config = dict(
    model='image classifier',
    train_examples=61751,
    crop_scale_min=1,
    mlp_ratio=3,
    layers=8,
    residual_init='none',
    adamw_lr_other_params=0.0012,
    ema_decay=0.999,
    weight_decay=0.1,
)
Rows from block 4, named by matrix and row number. Rows with one number belong to one neuron. Each number is 500 + 40 x the weight over its row's rms, rounded and kept within 0 to 999. All counts start at 0. Numbers have three digits each.
# fc1: MLP up (model.blocks.4.mlp.fc1.weight, 576x192), inputs 0-63
# fc2: MLP down (model.blocks.4.mlp.fc2.weight, 192x576, transposed), outputs 0-63
fc1.220:473500500500500500527454500500500494462519439569535519427500436542481500500535534563500500484461497500594500500500500484500506535411500582408500500489500535500500451500500558500500421458500500
fc2.220:444430500500515500500500490456500500595500470500617531500530500500500597471500548492500500464500408500500500457507404522519500500500500500432532571478573500445517500500459580500500500337500500
fc1.221:543500500500537500500500500525500572483500500500500581500511463574500500500500500551500557585500566500468389500472481500500500500557495500500521500419523500500500500500452452500588518499603468
fc2.221:389493424500571526500500500500459500500500500500474465455500425500462491500517500500500464500497450593500500500500507500461455500470513500500464505500384500530474500450540513500500429445500500
fc1.222:500500500500481500446500500456528500552403536500500500500577500554586500500500500500500487500500391577500521418500447500437452500500469510422500518500500500438500480550417500399450569500472500
fc2.222:500500500467500464495499460500473547500524500500500523500560588543500500563541542535500500409500491500463546458466500500436500500554500366500524500545530500610500491500561403420460465502500500
fc1.223:500390443458523500521521500500500481500500529500416427540564500453456500381436500573469500522500449500557549500500572500501500397500513461539500390500500428466466500500538500500398500500419500
fc2.223:391500500500544500500500539563500500507500500530500472447500500454500500500467433562544418500500475413500500423500502500574500500500499500596500457484627547546569500370442500500500595500500500
fc1.224:419455500500500638528500539588453532505509500580453500483500469398500568509500500500500459415531508500467500500436542500546500500516500544500533500533456500500435595424500500552554525570543559
fc2.224:477500524500435539500500526488500500500519452367500555446456500486482424563500422531500490439500500523562413527500444488500451500500500500500342500500500500500434487469454429500617500528500500
fc1.225:420500500500500500421500500612500500575561550516577500500500500510464500500453500500549500500500500428546499585500473506467537500550500500500500464500500517500522500442449535435488408484500477
fc2.225:500500500515500450500491550500558500500462500512481500500536500500424500493500492500500500418489500360500545500494574534459500547500539505500424487450475529460439453500509538500500602500500455
fc1.226:473500450500500500457560534377494500500463500527546530500484513414520518500500500500500466500453500461500500471434500500527539495420557497500500455477500500520500500500500500437378484500500458
fc2.226:579551537431432500458451478464500500500500500500500500518627500447530500500512475510539500421500500450428558500584474571500495500500500500442392407500592578371500500500520529500500500590500500
fc1.227:532553392500500500500500500500533572500500477508500509508541519500500639467500542493429500500518415500590500500500500552500500500466525438500549562500500500500500500604500500439500500500500353
fc2.227:500500491531477555557528422423474498500491443500500484500500500500559474437445500429502487500500539500470500503582500526500500466455500539529540554432500500500476500500500453500499438500500500
fc1.228:431511500428500443500500500500500535517478588574545500431500500500500537447500500547500469502500453500472511416500457566466500605500500500500500500500500500536457500413508497500500500549500418
fc2.228:479490438389485546500547576562627500483500500579510514539490500500491408537500500506538415426498455466429536500500384500500552500467500500547469552479528491514457467491523553500399552552500500
fc1.229:510500437500500500379498500500534462521459500500500500460372500522562483500500500511530454507500442426531500500559500500495461500555500500500500500500500581503500500500500500550548432500500500
fc2.229:386500500434500439500485432403500500493500431514497471457482514500506500443540500500486500500500539481500500496549552519500500554487446624500506500499500500445500499550500606500465520500500457
fc1.230:500500426483516500500587503500500489500468500500481500476563469623533500414475558500442447500552512500439410500478440523500500506555500476500573500452470516542500479415500500566495500566500593
fc2.230:439530558551451483538461500500500500500429467500500520455591500500500473500500500500549529500500500500436500500523527546516500500528500587500500500448530585412423500499504500577492500446500546
fc1.231:512500525416500424535500500584500439500500455500500541500426441451500613500575443500455442444449472500462500586482532563484396454500500460609521558500500500508523500527387485500500461549415500
fc2.231:429500473500506500500500500457468500500500498400550500500406561500500429500500500500500500500513500500523500549526500500500484500500500500471559582500500560500429513457552500500500567500435500
fc1.232:500500474500500500500500500517500500602500500457465496500516458500507560500437577445535500527441520500500500500500459500500500543500500529500463465539445627500444500500500542470487500500486505
fc2.232:438459454524500541545500500500500500500500535552500540500500544523500485500502500422500388477493500500500500500517543500500454552500581500502500573500500394500500500500441434512366500500500500
fc1.233:533500400500500529500513553430361500500544617542434500500500500429500431495453516500500443500500500500500613500484486539500512500500500500378500464510500500499500592500500532500500500500455500
fc2.233:544563500509571509539541525500564517502546500500500500614500591568527473500366390452522500458532457500500408500500596500500471500500500500308455478472500474500500512500464500500434458397395500
fc1.234:500500500500492500500500491500591563500500473482500500500487500500553500526561474500500500377500573568470500500500457500500442500428475576500500550472500500529486500418500511500563500500500500
fc2.234:500500506500500500500500500446493500500469500500500555500500500500561552500514500496500500380500385627555500567481500500496500484500500500500500558500500454500538541446500500500523500500500582
fc1.235:500400500449500500500589574500461563565418478387500500459475512500500466500500422553500500500500500500471410500443500500500518592500500554409458534500487534550500519533500521500519440500417455
fc2.235:500500529500568500500500500500500536500500500534523500427564500561577500500454543500500459500451428501363497500476500413469500504441530500500500500492543500500461500500509531570500609412500500
fc1.236:500500500500500443500587500500412399559500449500500540500543500500500500500500559500500471500500500536547456554554448500500500575535500460500513500500483536500500562500437436488577500500491500
fc2.236:500500439500541500500500500500621513500500533500447500432500458468420466500500502544572541500465370500497500500500500500500457500500500500472500486500525590500408500500528500500500515507500500
fc1.237:500500500566500500510551565417516500500514558589471575617500611527565410500462500459518558500444525500524542576456521500500604500448385444500500466464500540500464500500522579490500555500500536
fc2.237:510524560462500431453446496500500445459500431455504480500500500507523500500500500436540500500532442408500452516561522561500576558440520500500456500589500500500500500453500500496500541562500500
fc1.238:500514500489500527554439496500552512548500500500500500529571500457406500472572423500500500500595630434500500524500564500500500500500500500479500518500586523564497485500500509500494500540443500
fc2.238:500473500534412500500442451500500500500499506500550500525500506530500472500500471480466500393500450500500500500500498500505500569449500503500622500580496510524442500500500580481500542500526448
fc1.239:500500488471500500453485500500500582471500450500500500529500500414527500443569445500500560560500543499482500441500500500472500406482535500500500500629458565576536500500533500438467500559500500
fc2.239:535500562445522500500500412468500557529500500500525501551500500500500558551475500500498540500500500500500500516500500586424578500506500541472500500358500490426674500500429510501447402537587486
fc1.240:500500500498500500489500500466483349500404500500500500500572570456551552445500500500500500605500445529500457500500462500500513458521500500500570500434460521500520500500500450500491487500500500
fc2.240:438500387419500500483543500432500500500500500500519500500410491523500500562500500506500500601500500500557419500500515500500575431500500617460590466562469566482500500501414516500500432530500500
fc1.241:500500500534500429500521515500500500500500508500500500500500500500497500403500534421500500556434500500483497500500616500500500457447500446435500500500557453456500500500500500518500500470500500
fc2.241:500486500528500380500458555500500414500500500500500500500438560500483500500500500500566500500500500500500500500438422500450500500446500506500500500532430500500500547500557500500562500500500515
fc1.242:479500500590500500500500500500508594500546500477577432500500500500500500500426500500500500500500500457500578551539500500500500638572500470402500500500516629500500500500500500500405531493445460
fc2.242:488500429571500535500592500477443500463500436561500583513500500500403432500434521462427483514500500449625426500500500524500500532543539500500476500500500500500534412500500500500500428547500500
fc1.243:534500500500500525500515419500461543433500500563484500551500459500504575418500522500463500500500500473500500500456500429500500615500500500500594499500449500500513500500500478567509630524500500
fc2.243:529416500500497500500513500413500500500500500459568500617471500423500518521500500500500500500531500451507472420500602599500500500500500501500500500500568500540500500530500536639536500500500500
fc1.244:552574500500500466566509531500539548473500457413558509492500448500500628565500500500553561500557577512382500500564500542449448500551500500500500500546500500500500544500500584498500614500464500
fc2.244:500457448500431500453483455437546500491500500621500580466500500500453500500500500450545506500547452477522500500500500500559518498500500500484500523462530500431500569659500500586500623443455500
fc1.245:500544547488518561500469379500500500500500500500500469482463500544549538500547500438500500500559500599500457505500500500448500500465500449500444461470526565472500429500449530550500500351518500
fc2.245:432500500500507540500500441370520414531500500500500482526403500500500500576500500479537500500500499500596500485500500424500612449563407486540500500611419490509500470509493500500500500500605500
fc1.246:500494468500531500500437500477500434418507500500500500500500559541444556500500500500500500500460486510455615500500500500528572447500445500526572561500535527500412443457500423500500572500521500
fc2.246:438500445355544480470516500500500500435500535453500500500500464495521500589500430440500455500539500476500453563500500552465500534500415548500500529511500505500455500519442500500500516513500536
fc1.247:500500500586500500500500500572500490553500551494444500454545500558434518520544500500500500500500500500500545457508500500500500444500500456500500500516514500558500491456500647500410409535500500
fc2.247:500442514500500500500549393500519424500540500503500430500419581550500536500500500500526500393429524548452500440426551519500548456471491546517500500520500500474480500486541589500500500583500623
fc1.248:500500500500568503500477497394533500500500500540500458500570520500457624500500500500491500562500531413519500500543546500453502500468536492533500500453500537500561500500432442509449500467500413
fc2.248:500500482500511532535500500472500513372500500392534500500500500560500500529425500500462500500467500500501500435500408500416487519500500500500500500500500371500500500500500610500500532500543500
fc1.249:491485500434473500500474500436487500529557500493439517598501477500395530429477388500558500500476500493447500500500500500500428500489526434500482465573500571500385500429500500500500560482500544
fc2.249:472500366500500530500500500521500500500560500500500500500500431486463580500433500500500416500492500500492535500503482500582500390500497472572438500500459419500500500500500388523506491564546498
fc1.250:500500563500500500500500567497529500500500503500500501500446407462566500500500500550500500500500494519500550500500535500500500500500500500501450544546560488567500500540419500500431424471500568
fc2.250:499471511428500500477500500500559455500461549500418611500500491564500445500500494595488415572465500407500550500500514500500500500562500500500500500500500500430500500502527500390500500500500500
fc1.251:500500584500500500500547500427480500500490500428500414532434462528500579475500500552500500500702517500500624500500500500478476500500500432500500444446450500500542545443500500457500538382500535
fc2.251:500500535453588650500500500500500482586449500572500500576500556500575484500483556500500500500531414500501471500500552500500500481500500500500500476484574596500500524565500485500576611587500500
fc1.252:500500539422500500500500500500500419500538500500500505500500426500500547503500422434465474526515500559500437500568406531587500533500500500525500500500500500500391500500385500500473500376521505
fc2.252:500542500500500500554533500500500500533500500500489603500500567500445437500500500399560500500459500500502500500500574500547502350524500416458455500500471510370500553500500500511497500490500500
fc1.253:500500499473500548500500500533500500500500500500445393500542500475551486500529466500500464500500523452500500500500448549500447500484500500500411439500500584500500461500500414439559576500500500
fc2.253:500552500500500485500489500500475500629500500500500603424500534500500500500585534423500538498500434500500567385440500500447500500500425426500500500500500558532500500500529569500500471500500500
fc1.254:567445601458467500528442500508512554587462500557444500503508500463430500500500467553697500500500500500450587500500581500500500518564500450458500531563550500502550500500500563460500529500500500
fc2.254:434470513500466543470445500500467500434454461500557500500547500467500523500500435548500500500499500535500500561481500456427500500402509415481500486422464500500505539493429579500475551500356500
fc1.255:500500500500500500500500500500500500457500500560500544500500500567500500500504500500534529490500441500500436500500473530413558527483500574500500500515500552500492500500475500500500346500500364
fc2.255:544585500533400500500475535500500500500510500500500480510500500422500374500500502500500500500526530500500500453534545500491500500500542485500500500448500454500500483500500500571500500500501406
fc1.256:445430412443524559525443504569500500500500574500500382500540520457536500500500500500565624500449553500500568470500500500500500611500492500500529500500500500471500500500486460500500573500500500
fc2.256:563500500461500500500506500500503500500444569500472500500500500510500500500500500472500500502500520500621500500500500500500500500500588618500500500500500500507500579500500500500500564506500554
fc1.257:500569440500445553530500500500534538500500537500500436541500500500417500465609500500500575448400500500417500533500500473489386522500500500519500531500473404440500543500500500556458500427568513
fc2.257:537507500436533478500456500491460500357500500500480544556500500563442500408414556500500520532500477486500500500470500500526500516500500507576543552500500552518500500521445500500448500593525500
fc1.258:453500500479427490500500500464416500500529435500555487471500500538606621535526500500496500500577519500500500500500385446500491578410480530500500500419499500500500500500553500449500500500500500
fc2.258:412560458554537398520498500535553500500500545525507525439500500500593500527535500500525500426470413500500500500500484500500500500500560500500500536537561473500500500500431500500414500500500449
fc1.259:500500500539560428557539500462496521529452500556468458583592383500500528438500512500500558504391542500433500500443464443538479500500500541500512500546500380500525562511500500500500454500500500
fc2.259:539526474426500473520434500386500461500500581500466442426523409518534453517500597581500566579500415526500500583500500500500482405473500500500473500500484528522500500500500500500500537520500500
fc1.260:457511528409500500637500572500500451500450442500500500500453500472500492602564474500466500582467500500500431500500500500598544474455527500500500500478500478470500484480500500500500575452501500
fc2.260:397500500591500541500547518500500520500500500500471500512500500544500500500500500507506500500470376500543466550582500471500500500491500500526500500500500493500500500500500500441500539404500500
fc1.261:500397500452500500500456504542500602521474500499500500435527500562500511408500506500528500445500438420548500514500546500500500500500515500500500500566557500505600500466500541577506510531500500
fc2.261:500605500548500582500461413446500466534500471414500500500500500500567500500466500500535520500500500500500495500500417584447500554500536473584500500560462396508535500551523520492500500500474479
fc1.262:500500500407500500413500569500600500500578500500500455412504500500500513500568607500500500500500500460675481500610500500500590543500500500518477500500500500500434500558500475453500468500568500
fc2.262:500527500577500591500503631531464515489500510500500459500509500544500479454544500564500500500500500446414566530500405445500608565500500483557500487500475502500500467500500500393504500454559472
fc1.263:541500527500500500500520476572367429495500470500465500500625470540500500468500458549500500500500497560500500512500500525471452443500574500500500500500472500500500498500569500500500477481500573
fc2.263:500500548463500500491500500450562500370500547500419555500353498473533446446500500500500500500539500505500500500500500510500542500500384441500489456500500552467434469610500524516500500500555441
fc1.264:500500500500537583500500522500500484609450500542500500566592559500500508500593500514608500500500408500500456567500517500500500515484500438500500529500575481492489500482500424500428500500486496
fc2.264:500486500500500500500500520500500500539450500500546491500500417500471521500557500500471577500500415500512500469490440500500500500500500527500492569500500500517501500500500465500500581500593406
fc1.265:500500500446500579500595481500500500500500576500554500500575500500509562500523490478500461500454485500505500482553471500567573527500500425487472500500445500500586500523500593471458500500500561
fc2.265:423577500500500558500486500500500500532515410500450517568573586497500500507500453500500500467515500500500553471500541500500568500547500500418530500499404512500521500453500617520500500500509523
fc1.266:475486540479500500466478500500500500575586561500500435558517500446476500500500598500525471489500500541377500482500436500500500500497548500500498500580482500540500500500428500473500500500453500
fc2.266:576609558536500500500500500516413500500500480547540500452620530458539570500500446530498500500500500500560538504601556500560500500500433528527558500487500500501500500500500500457566500458500502
fc1.267:441470514500474500500542468419500468480500568500441425500500500500500550556551500542500487500564500504504458500565590500500500500500500472500423500542551500500500546500500564500500500500520500
fc2.267:500491573500452561493547470500554497543500533500558500500503517500511493430463500515500572500500414580500456500500432471500533500500493490537528500423500500500516500603500500500455500500546589
fc1.268:474500441500450500531566500500464507500500500500487500459500500448457500519500500554453500564465500529491430500500554547500500500500471472468513500503500502500500568470500432567352442500500500
fc2.268:500591516500423470465500439500500616500596500453544500500500500465500500500500500539500500500500500500500500500490500500562500443500519500500461556494500500528541500511446500577500541500500500
fc1.269:500500562530500500418468500500500532500445428500500514500500500455543500444500500579500500500500500439500500561500409453500500538477500552500569573545500500500480525415500386500500500545500516
fc2.269:534500491370500500500500500544560615500548493561500494526500500401540500500500500407457500500461501502500478500500533517500500418500467474455571536474500492535486500460537415500462427451500500
fc1.270:566500500500500556500500500434468443500451500500435446544500500500486500465500500500500500500535500500500463500500500542571500535500604500500557526554500539500400514500463500500596583543459519
fc2.270:500500576552500500549500500521469507551554544500448500450407626500453450563506500500500500500519500538414500462501500500500500500433515508500500500407500500500571500500434500500537502454517579
fc1.271:466500528500445555500533495568606500446481384471535473480500504387536500500511500500473644500515500500492500500500498442500487500500589501500500458491540500455500428447449476574437597500500533
fc2.271:500478500577500608498449500500369500490500500452500500466500500500500500536561509500500500456500558500541500500519573451600511500500495603550500500500500529542500500500500500570500500447497591
fc1.272:500500550500524500530500500578500500481500500431430500500500430518500563500500500500500472500500458500576478500500500500500500560424500567563454472500500500391521500500500545500500500507542500
fc2.272:500500490500512500500493452383500500500500467500552567500543559448517556507500526500500586467500512445565512500500500500544500500500500485412500500567485500541500547500537575494500481483479527
fc1.273:500500500500437542494481500482500500500442553500465500500458500500500500500513521500500555452500548452450500500512500512500500437500500500454456585500500500500394500500539500500500500432461490
fc2.273:500500442500500535500500426500500444500500579398500500500444564558579483500593500478424451500500462500500505439523500500456532443500487500500398500500480500482500500454473514500428483500500553
fc1.274:500500500500609500500500500500500541500468530500474500500500573422500500540436500547552500529431524558500500500473500524500578500500489552545500467500543500500549515571500500534500420578553504
fc2.274:500529459552542500500482455569543542548500523367509593501500500443500623426500500581466500480547500500502500478524500612500520498500549468528500464503500369500496500500500457500500548612534531
fc1.275:425500478451500579500467578500572500576500500489500500500500500465500464500500500500566539500375500550500500511581524500465500500573425500500500396500500500500580429500500500500503464500399500
fc2.275:434535500500500500492572500513500545500500500535500500500414533440500383500500500500500495500539500500505500427509452418472514500500515500481500500533522492500474500581477409572500500498500407
fc1.276:392500500521495578531500500465500581439500500475544500546500500544408500500560500500500601500477599449500500500602500468448500441500500500500556500500470500487500431478500456475500500500605572
fc2.276:500500484500500491500500502533430500442385500500500500542500510500556493454454554500495500571500515475562500500500500582500500500569628500500500467500500500500556444500500495470500551500500526
fc1.277:410500463467500500500500448500499531500486500423500443502545380500500500500532500547528500393534500500514553539522448434587538500500513500500604500502478500592524470504500438516500517500430584
fc2.277:500500500404500500437500531496470500430507500500500500500500500441530506554500540500500500500500473555500460500474526500535474454430523500500503538471449500491500576558500500467500500459424500
fc1.278:426541406500500502500500500566562532553518500500423500500446500546500500500604432448542508500500500500570438461547500457500500500553568500586501503472507500500456454475500500500500447500631444
fc2.278:493420533500500485500555431500444500500500561500500503500500500500500500482500540387479500468500468544539500500500500546500500689500594458532564457472500500500500550530500500460500413500502500
fc1.279:509550500500500500596474500500476500500490500500482535564474500500513500500500500500604480469482500434500500500440500500527500482500504500500527500500500433500611571605421607500500500500500520
fc2.279:614485462553428500500521500554413500376557605500444565492500500554500500529500557586500487500500500500500394500499486500553500500500500418558500500500500493516538534500444525500510500505500500
fc1.280:500500492485456469500562500500500500500500614564500550500573500500529500500546495562404500405558500500500500408501500500308500500500500500467500500520500500537485500500500521500471500512500531
fc2.280:500500500500470500488500422500500500564449436487580500520500500500475462534537476530500451429500500445500500530500500500500500468500440500500447529573500475451500500500500500498421405500500500
fc1.281:493568563492500527440471501563500563500425445531500444458500500547500500500500500500599521555500435500571500546506500505554419519515609438500500500554500532502445500500500461501500500522500500
fc2.281:500505500405394500604500500500500531500416500504500500500528503500500629389500461500491500535535500513437500500500500500485500500473563486500500500506500500500531402500500500442456555500499500
fc1.282:460500500388500500480545521500535500500500500500500518500500500500540500476500532500464545500500470500414500500500500500500545500453500501517523500548481500518443500500438500500578445597500500
fc2.282:436500468500600500500500500500500500466500607531500526337500588388510500500500500530500500440408500520520447573416507504500512500528500500528500500500500500396559500500500559509500500562500500
fc1.283:542515500470500476554458500500500500399500512491451385500500455474500479500500527500500500500462500441500413541431478500500500510390500452463453514587438500445500473500500529500500500535500583
fc2.283:500553534500500447605500589500500460531500529500482468552500584500489500467500488500500508500558403395500546500556520371500505531496500500512471580500568500500462500448500500538581529540433500
fc1.284:467487500594483561595500500500557509500516588500500502500500500563500500500500500500500546500562418509502500451477536579500513453509500500494534500500500588500500429602500461433500512458500517
fc2.284:500537609500500500500500433457404505500500500401500500521441500567550449500493500492500500500564537500580500500500495554500572436500500500381421433500493452552500469500481500491436543500500457
fc1.285:558500564475500536500518500555406500500499500474518500500500523448456439500500497572500500500500540418500500608500500517500500500521500495555500500500500424478500500500500500500379500446500500
fc2.285:427498500500500421488506574500500500500582378530500487592510500500500500558500558500418452495500569495500500557491500425500517586567500392500500500500609500467500500500500443601425500555459500
fc1.286:500500588500500500500496459573518569540500460500533516500500500348500500500512500500568542493500451450500500528500450500500500500500453430500519533514358500500571500500500500484523500489468551
fc2.286:491508572601500541500447500500500455500471500500627500500433500500500575500574500452476455500462500500534500500500500500483500500460559500500509526500500500500541500578617500500500500500500500
fc1.287:500460558500580500535504467500566488581417500567414473500447547500500567442500533554500439500468500603550548555500608500564497500500580521558500500567543500442562517536537500500423491596500436
fc2.287:500464607500527500500500497500553500500474422500500533500442500440447500486530509534438500500502500500500500500474500500500512471500582500500600500439500500500482509500424552447460438516500500
fc1.288:424500500454500488467500391512425571432500500462500529559500547500514500500477536500432435497450593528500406533500416500500500500500530525500459641512536500500500500526500500500500500440500552
fc2.288:521613500500441500500500458500618500500554437500423500500500500500474476500444483511447500500500507500500445480497500597500500510493500500500497542500467550571443500500500526468500500500615500
fc1.289:500483500596500500500500500500500539500500500500517500507462503581489534500370519500500500483500500500517500432555500500500541500567557544500500500557500446539421539574456500399445416479500459
fc2.289:500500500611514500500381500500500528400444500500489500491500500500500500500492494500597500500500500583496500500500538476500497459500500550500570500500500500394500489413507544483441500417476500
fc1.290:500489500486484500500500423500500552551529515500500537500500573500453500470500500500570500455500506545465558456462500500500500500545500500500537500500500602532502500461498599580433564425622500
fc2.290:500500500574500450452422353570500500500462599515522473442386500464500500588460401500490500416465500500500473457500500500500500418500535500500500512490500500500468578452500500500500495464523460
fc1.291:575454500409531429500500500593467555500500573500500500484537500500499500500446441630438514500561500513500445584500540566528451517500411489500519500500500500500469500500449511566615500461500538
fc2.291:460500500403520500500500455500500500500616579577478500510543560500575476510473500500500481500551500500500550500458457472500500591500515500500500462500500464460500575446518500500435606500436500
fc1.292:458530451457511434498440500396500467525500566500500471500478500477497433475506500500553500416500500461490459500497460537555500573500500500500441361500500500500520500575500444500462500533500500
fc2.292:500500500475567500515500500500500582445500500500481500446500440500500474543569500500500500486557500486640500500507600475500416500490500466406536451634500500500500573500500577468433500572500500
fc1.293:500500564500500560621501502500523500558500469552500407500500500534542500517500500500500500500447500500540582598538524450582432508500500451500500500500431557624523550500500459437487500500500466
fc2.293:500517565564500500500500500484492500500512500388555500500500519500550500428500500491500500611500500500500500453473550500500500500500500500437426474500531500435434500500486500441500500430500500
fc1.294:474500500500500524473500500441500564500553500488541615500500500435404500445500546590505500500531598540464500500558500500500500547546500432541494486458480500500421500434500500500556548473500500
fc2.294:500500500548500449464500500571489500581500474500500500500500475453500567500500490506500577472500422518500500500500500526549500480608454581446500519517500500500500500462517500500648500500491500
fc1.295:528478500480597438500500500484511572500592550451472566494472500500500500534443500500513500500500408500500457500533351500472536500521500438500494500500599500507500458466592500500384500500500500
fc2.295:500500547500472500537500500500500532506500500500593500418500500500489500500536482500500598505603561518381499387506500464500500500566500531500509500500528500371412434500440500479481500500500500
fc1.296:558500500500587532500500407500505542500530500436500434500454500500531418555500500533562447583500500491503500542500532500500459398541500500503500500500451448457567399500500500500500516374500531
fc2.296:500500519500573504500500500455500558487500433506500433532513370538444556500500500500555500500500500503573475402500480500419507500500500549500500500433483445510500472500506514451500500500500500
fc1.297:436478536432500478500463500500500500528500483500478500500549436611564482500500500500425500421488514500456535500544500430494500500500500462512510500500500473575384522500500467464501500500500500
fc2.297:478563500534424500501500518500521502500500500462501546492500500540500454500549500500604500500500500606524549500500466581561499379500500500500463451371484523453500500480500500442414524500500500
fc1.298:452512500500500500454500500499500500500500538500500436571500500550500582500509500504500500500500568500500500547500521373533500500494455486500580500448500591529558500500486520560533500565423500
fc2.298:500500500500446500562503500451500500500455487500457500538528500500493500500500440628386534500533500429620500438495466500408502544651569500551593500424500500500500518514500500556514491500500523
fc1.299:419500472500500454499505500500505508500540500572500500500441500485500492500500500443511500529458488523553433526500560425500500500431449500500500459517454500500627500585500500556537550500500500
fc2.299:500515500561572500596552500500375500500500500470496500630577463526500500459403443500500500378505500499500514500500564465500500500479427459500500471500500518454500511500500500500500500439479477
fc1.300:562500500500487500500357500500447473502403525500518544500500500500500500500500500438518615508469500382598500500541581500500500500514500539500500395500611500500500500500500449500466561522604500
fc2.300:500530436500486507499500500500605500531429444500500500500500500500500500385500500500479500551505500500500481492500500500432500500505500500500582479500500500500500500506562572550451628500545510
fc1.301:520420500545400500576431500482472487492529500500512500500500465425586500544500500500500500500500500591439500406545500500512481500500500500500500500566500500500493518500543447500457500444500572
fc2.301:448500497500500500500500432459500553500500451561500500505500500500521500500500512580500500500500521500500500553500426500568527374500457435500500500500500507500500568518500413500475500500500500
fc1.302:556500441500500401511500500503538519500597548331500500507500401466518513409500500500500500500490581403500500572468500535500500478500432488552500500500428500500525500500500500559484487463444567
fc2.302:405500416523481500519513549500528500500500500500500517393500516500500500500500627500561528500500500408559526540501462441565458517500561423546433509500519500500511500515550469532450500500420399
fc1.303:510500500423459546549461506500400535554521500500500415500500500435500500558528500478416468500495543500500507577553444522464455510508468500531500500500500500411500500500500500442500500500478573
fc2.303:500500479512440584457500500500500500500500484537500501500544500500509500433500661500450518500385500500500537500528601500500500546506527484551525500486500500467591500500495454446511500506500500
fc1.304:467500554500462500467485500535500500500449500449610410500431598504500573463500500543500426500500575486566500500500500424500543549491500500372507500496500500560500475500500500500500480500501500
fc2.304:421500500500451530461512557500426500547489500500500500500500407574500429486500500550500450476500500500500546500500500534451500500464500423500500500499500461500466500493544500541500500500500468
fc1.305:500555500588500500500441507458500472500500500458505500494423500426500500500465518500487552500411458427530500522539500489581404500459438422500500500500449500494466433532500500594500420533528444
fc2.305:655500459523500526500500500500500556500500500423566500421557500500577500545500509500500500498581500449486527482550500506500500500459500443500557500500500500441581475506500438608505534500484500
fc1.306:500500507500500500500583552500500500500558500500500500500533500440485538500521500486568500500635500473438500550500572586500617500468500500500533500500500551500390540437500500500497442500500571
fc2.306:470457500500500500500423500564500500500500500486500495467464552500500500565500536441500531500500599500500500500500425500500500500582500408500500421500500573451500500592500270528500538547544570
fc1.307:411500500500382500531415473386459533500524500535500539500500500500500530500500542500500500500473448500500500478452500500500416539564500371484465579545525465560500500500500500461500500500500520
fc2.307:500500500454482480500585500500500500500500522497500500500508500519478500500500469510473436525541621473515500510500500547517615505595616474500427472516500500500500500521500500442455529500500499
fc1.308:447500587495500500538500548555500555500617450494500500500412500500430418500500465444500500511500364512536500500500531445500500500432500500565500503446548500567500492537481548509500642500574436
fc2.308:462500610517342455579500488500500462597500500500522500503500500458500500500500536500498500500500616509500574473500547500445500500454424500500535447470458484459500421500500572497500500528500500
fc1.309:402478496500500419500532609500500500466500500500500500459500500499500500500500500479500500593500542500500471500500500457462372500458500474562513439500466458500558500465500536500441591500500561
fc2.309:500500500451542500499500575473569502500467500553465500500508422500500430557500454500550500459500487500555500500476480569472500344527500424500452500500406500500570500551546500500500531542545500
fc1.310:443601500500500500504500500500475500478477455504500558500500500500467500462500454500544471420464449500500500524500500449500485500500479500500500623500500500500500500500505540618500500500561449
fc2.310:500481481431571423500500497500572592517500574500467500468529500432468500500374500433500500468500500500500472500579435500623533504450434500510500586487500516591424501500500500480500500418500500
fc1.311:548431500500529441500462500603500500500500554454500497500453474546500577500500500500442538500376500500447493437427389485500500533496500429485500500425417538455551500515500500500435500500553500
fc2.311:583500500500500500500592500500509500446558500500500503500363492518471465500500500500499417500515500500474500500510500500425500541500500523515500500500623440500517500537500417500433457510500500
fc1.312:500464490500517500565500500500460500500441500500534404665500502500500500500512460500490520472399474500452500500500532500500500426440482487500540535457474491439536500500485500500577449500500500
fc2.312:500500490500500500477524500518489504500500500500497474650500516500576500500500500500500500527684472500500500547500500500491497484500577500500500500556500431500500500500451612500616504500514500
fc1.313:416500570500449500459536500546453403435471500500500500500443500500500424500500500438500500500483473495500500500500585527500500538500500413518528571500500592480463500500374500488528418509569500
fc2.313:500500437500453382558463601461463500543413500500500555444500462541500582500500462483519540454500535500500500500500427500448500500619430500482471572470500500500567516500500500500501500500500500
fc1.314:500500500504500500500523541500456500511500500600465500435458500500598500565471506462551500500531500500500411549500500467489486449500500468517552500500604500500500500509527470500451500500500500
fc2.314:500500500500500500521500500602500434500596500421500500470519500475432500500500500485505500500500500500500500500500422500530500524500515509473586500502500395531470500591412500506500500472500500
fc1.315:500500500500568539500500542500454503486537500481500500500470512467500500500535455381500553500525500500500555500535544528437455445500500500500546500500595494500493500500500540500500458427544500
fc2.315:500585500500551556500500500534500500393500568593500579557531500500462455500500451500428500500500537484450500500564476500500491500500557500500500555500500550500500500519514575478500500500530500
fc1.316:442500434500500500519578500500500500580500500500588356547500500500504500500417500500500608500500460500482555567500512528500528528581500541500500373554460500422500564500500479500500480500564433
fc2.316:507500508500451422414500430500620500450500500525500500484569500425508452500500500500500510500500557500500500500488500500500500417479519460507500500500500500500500542500500500533500500594416500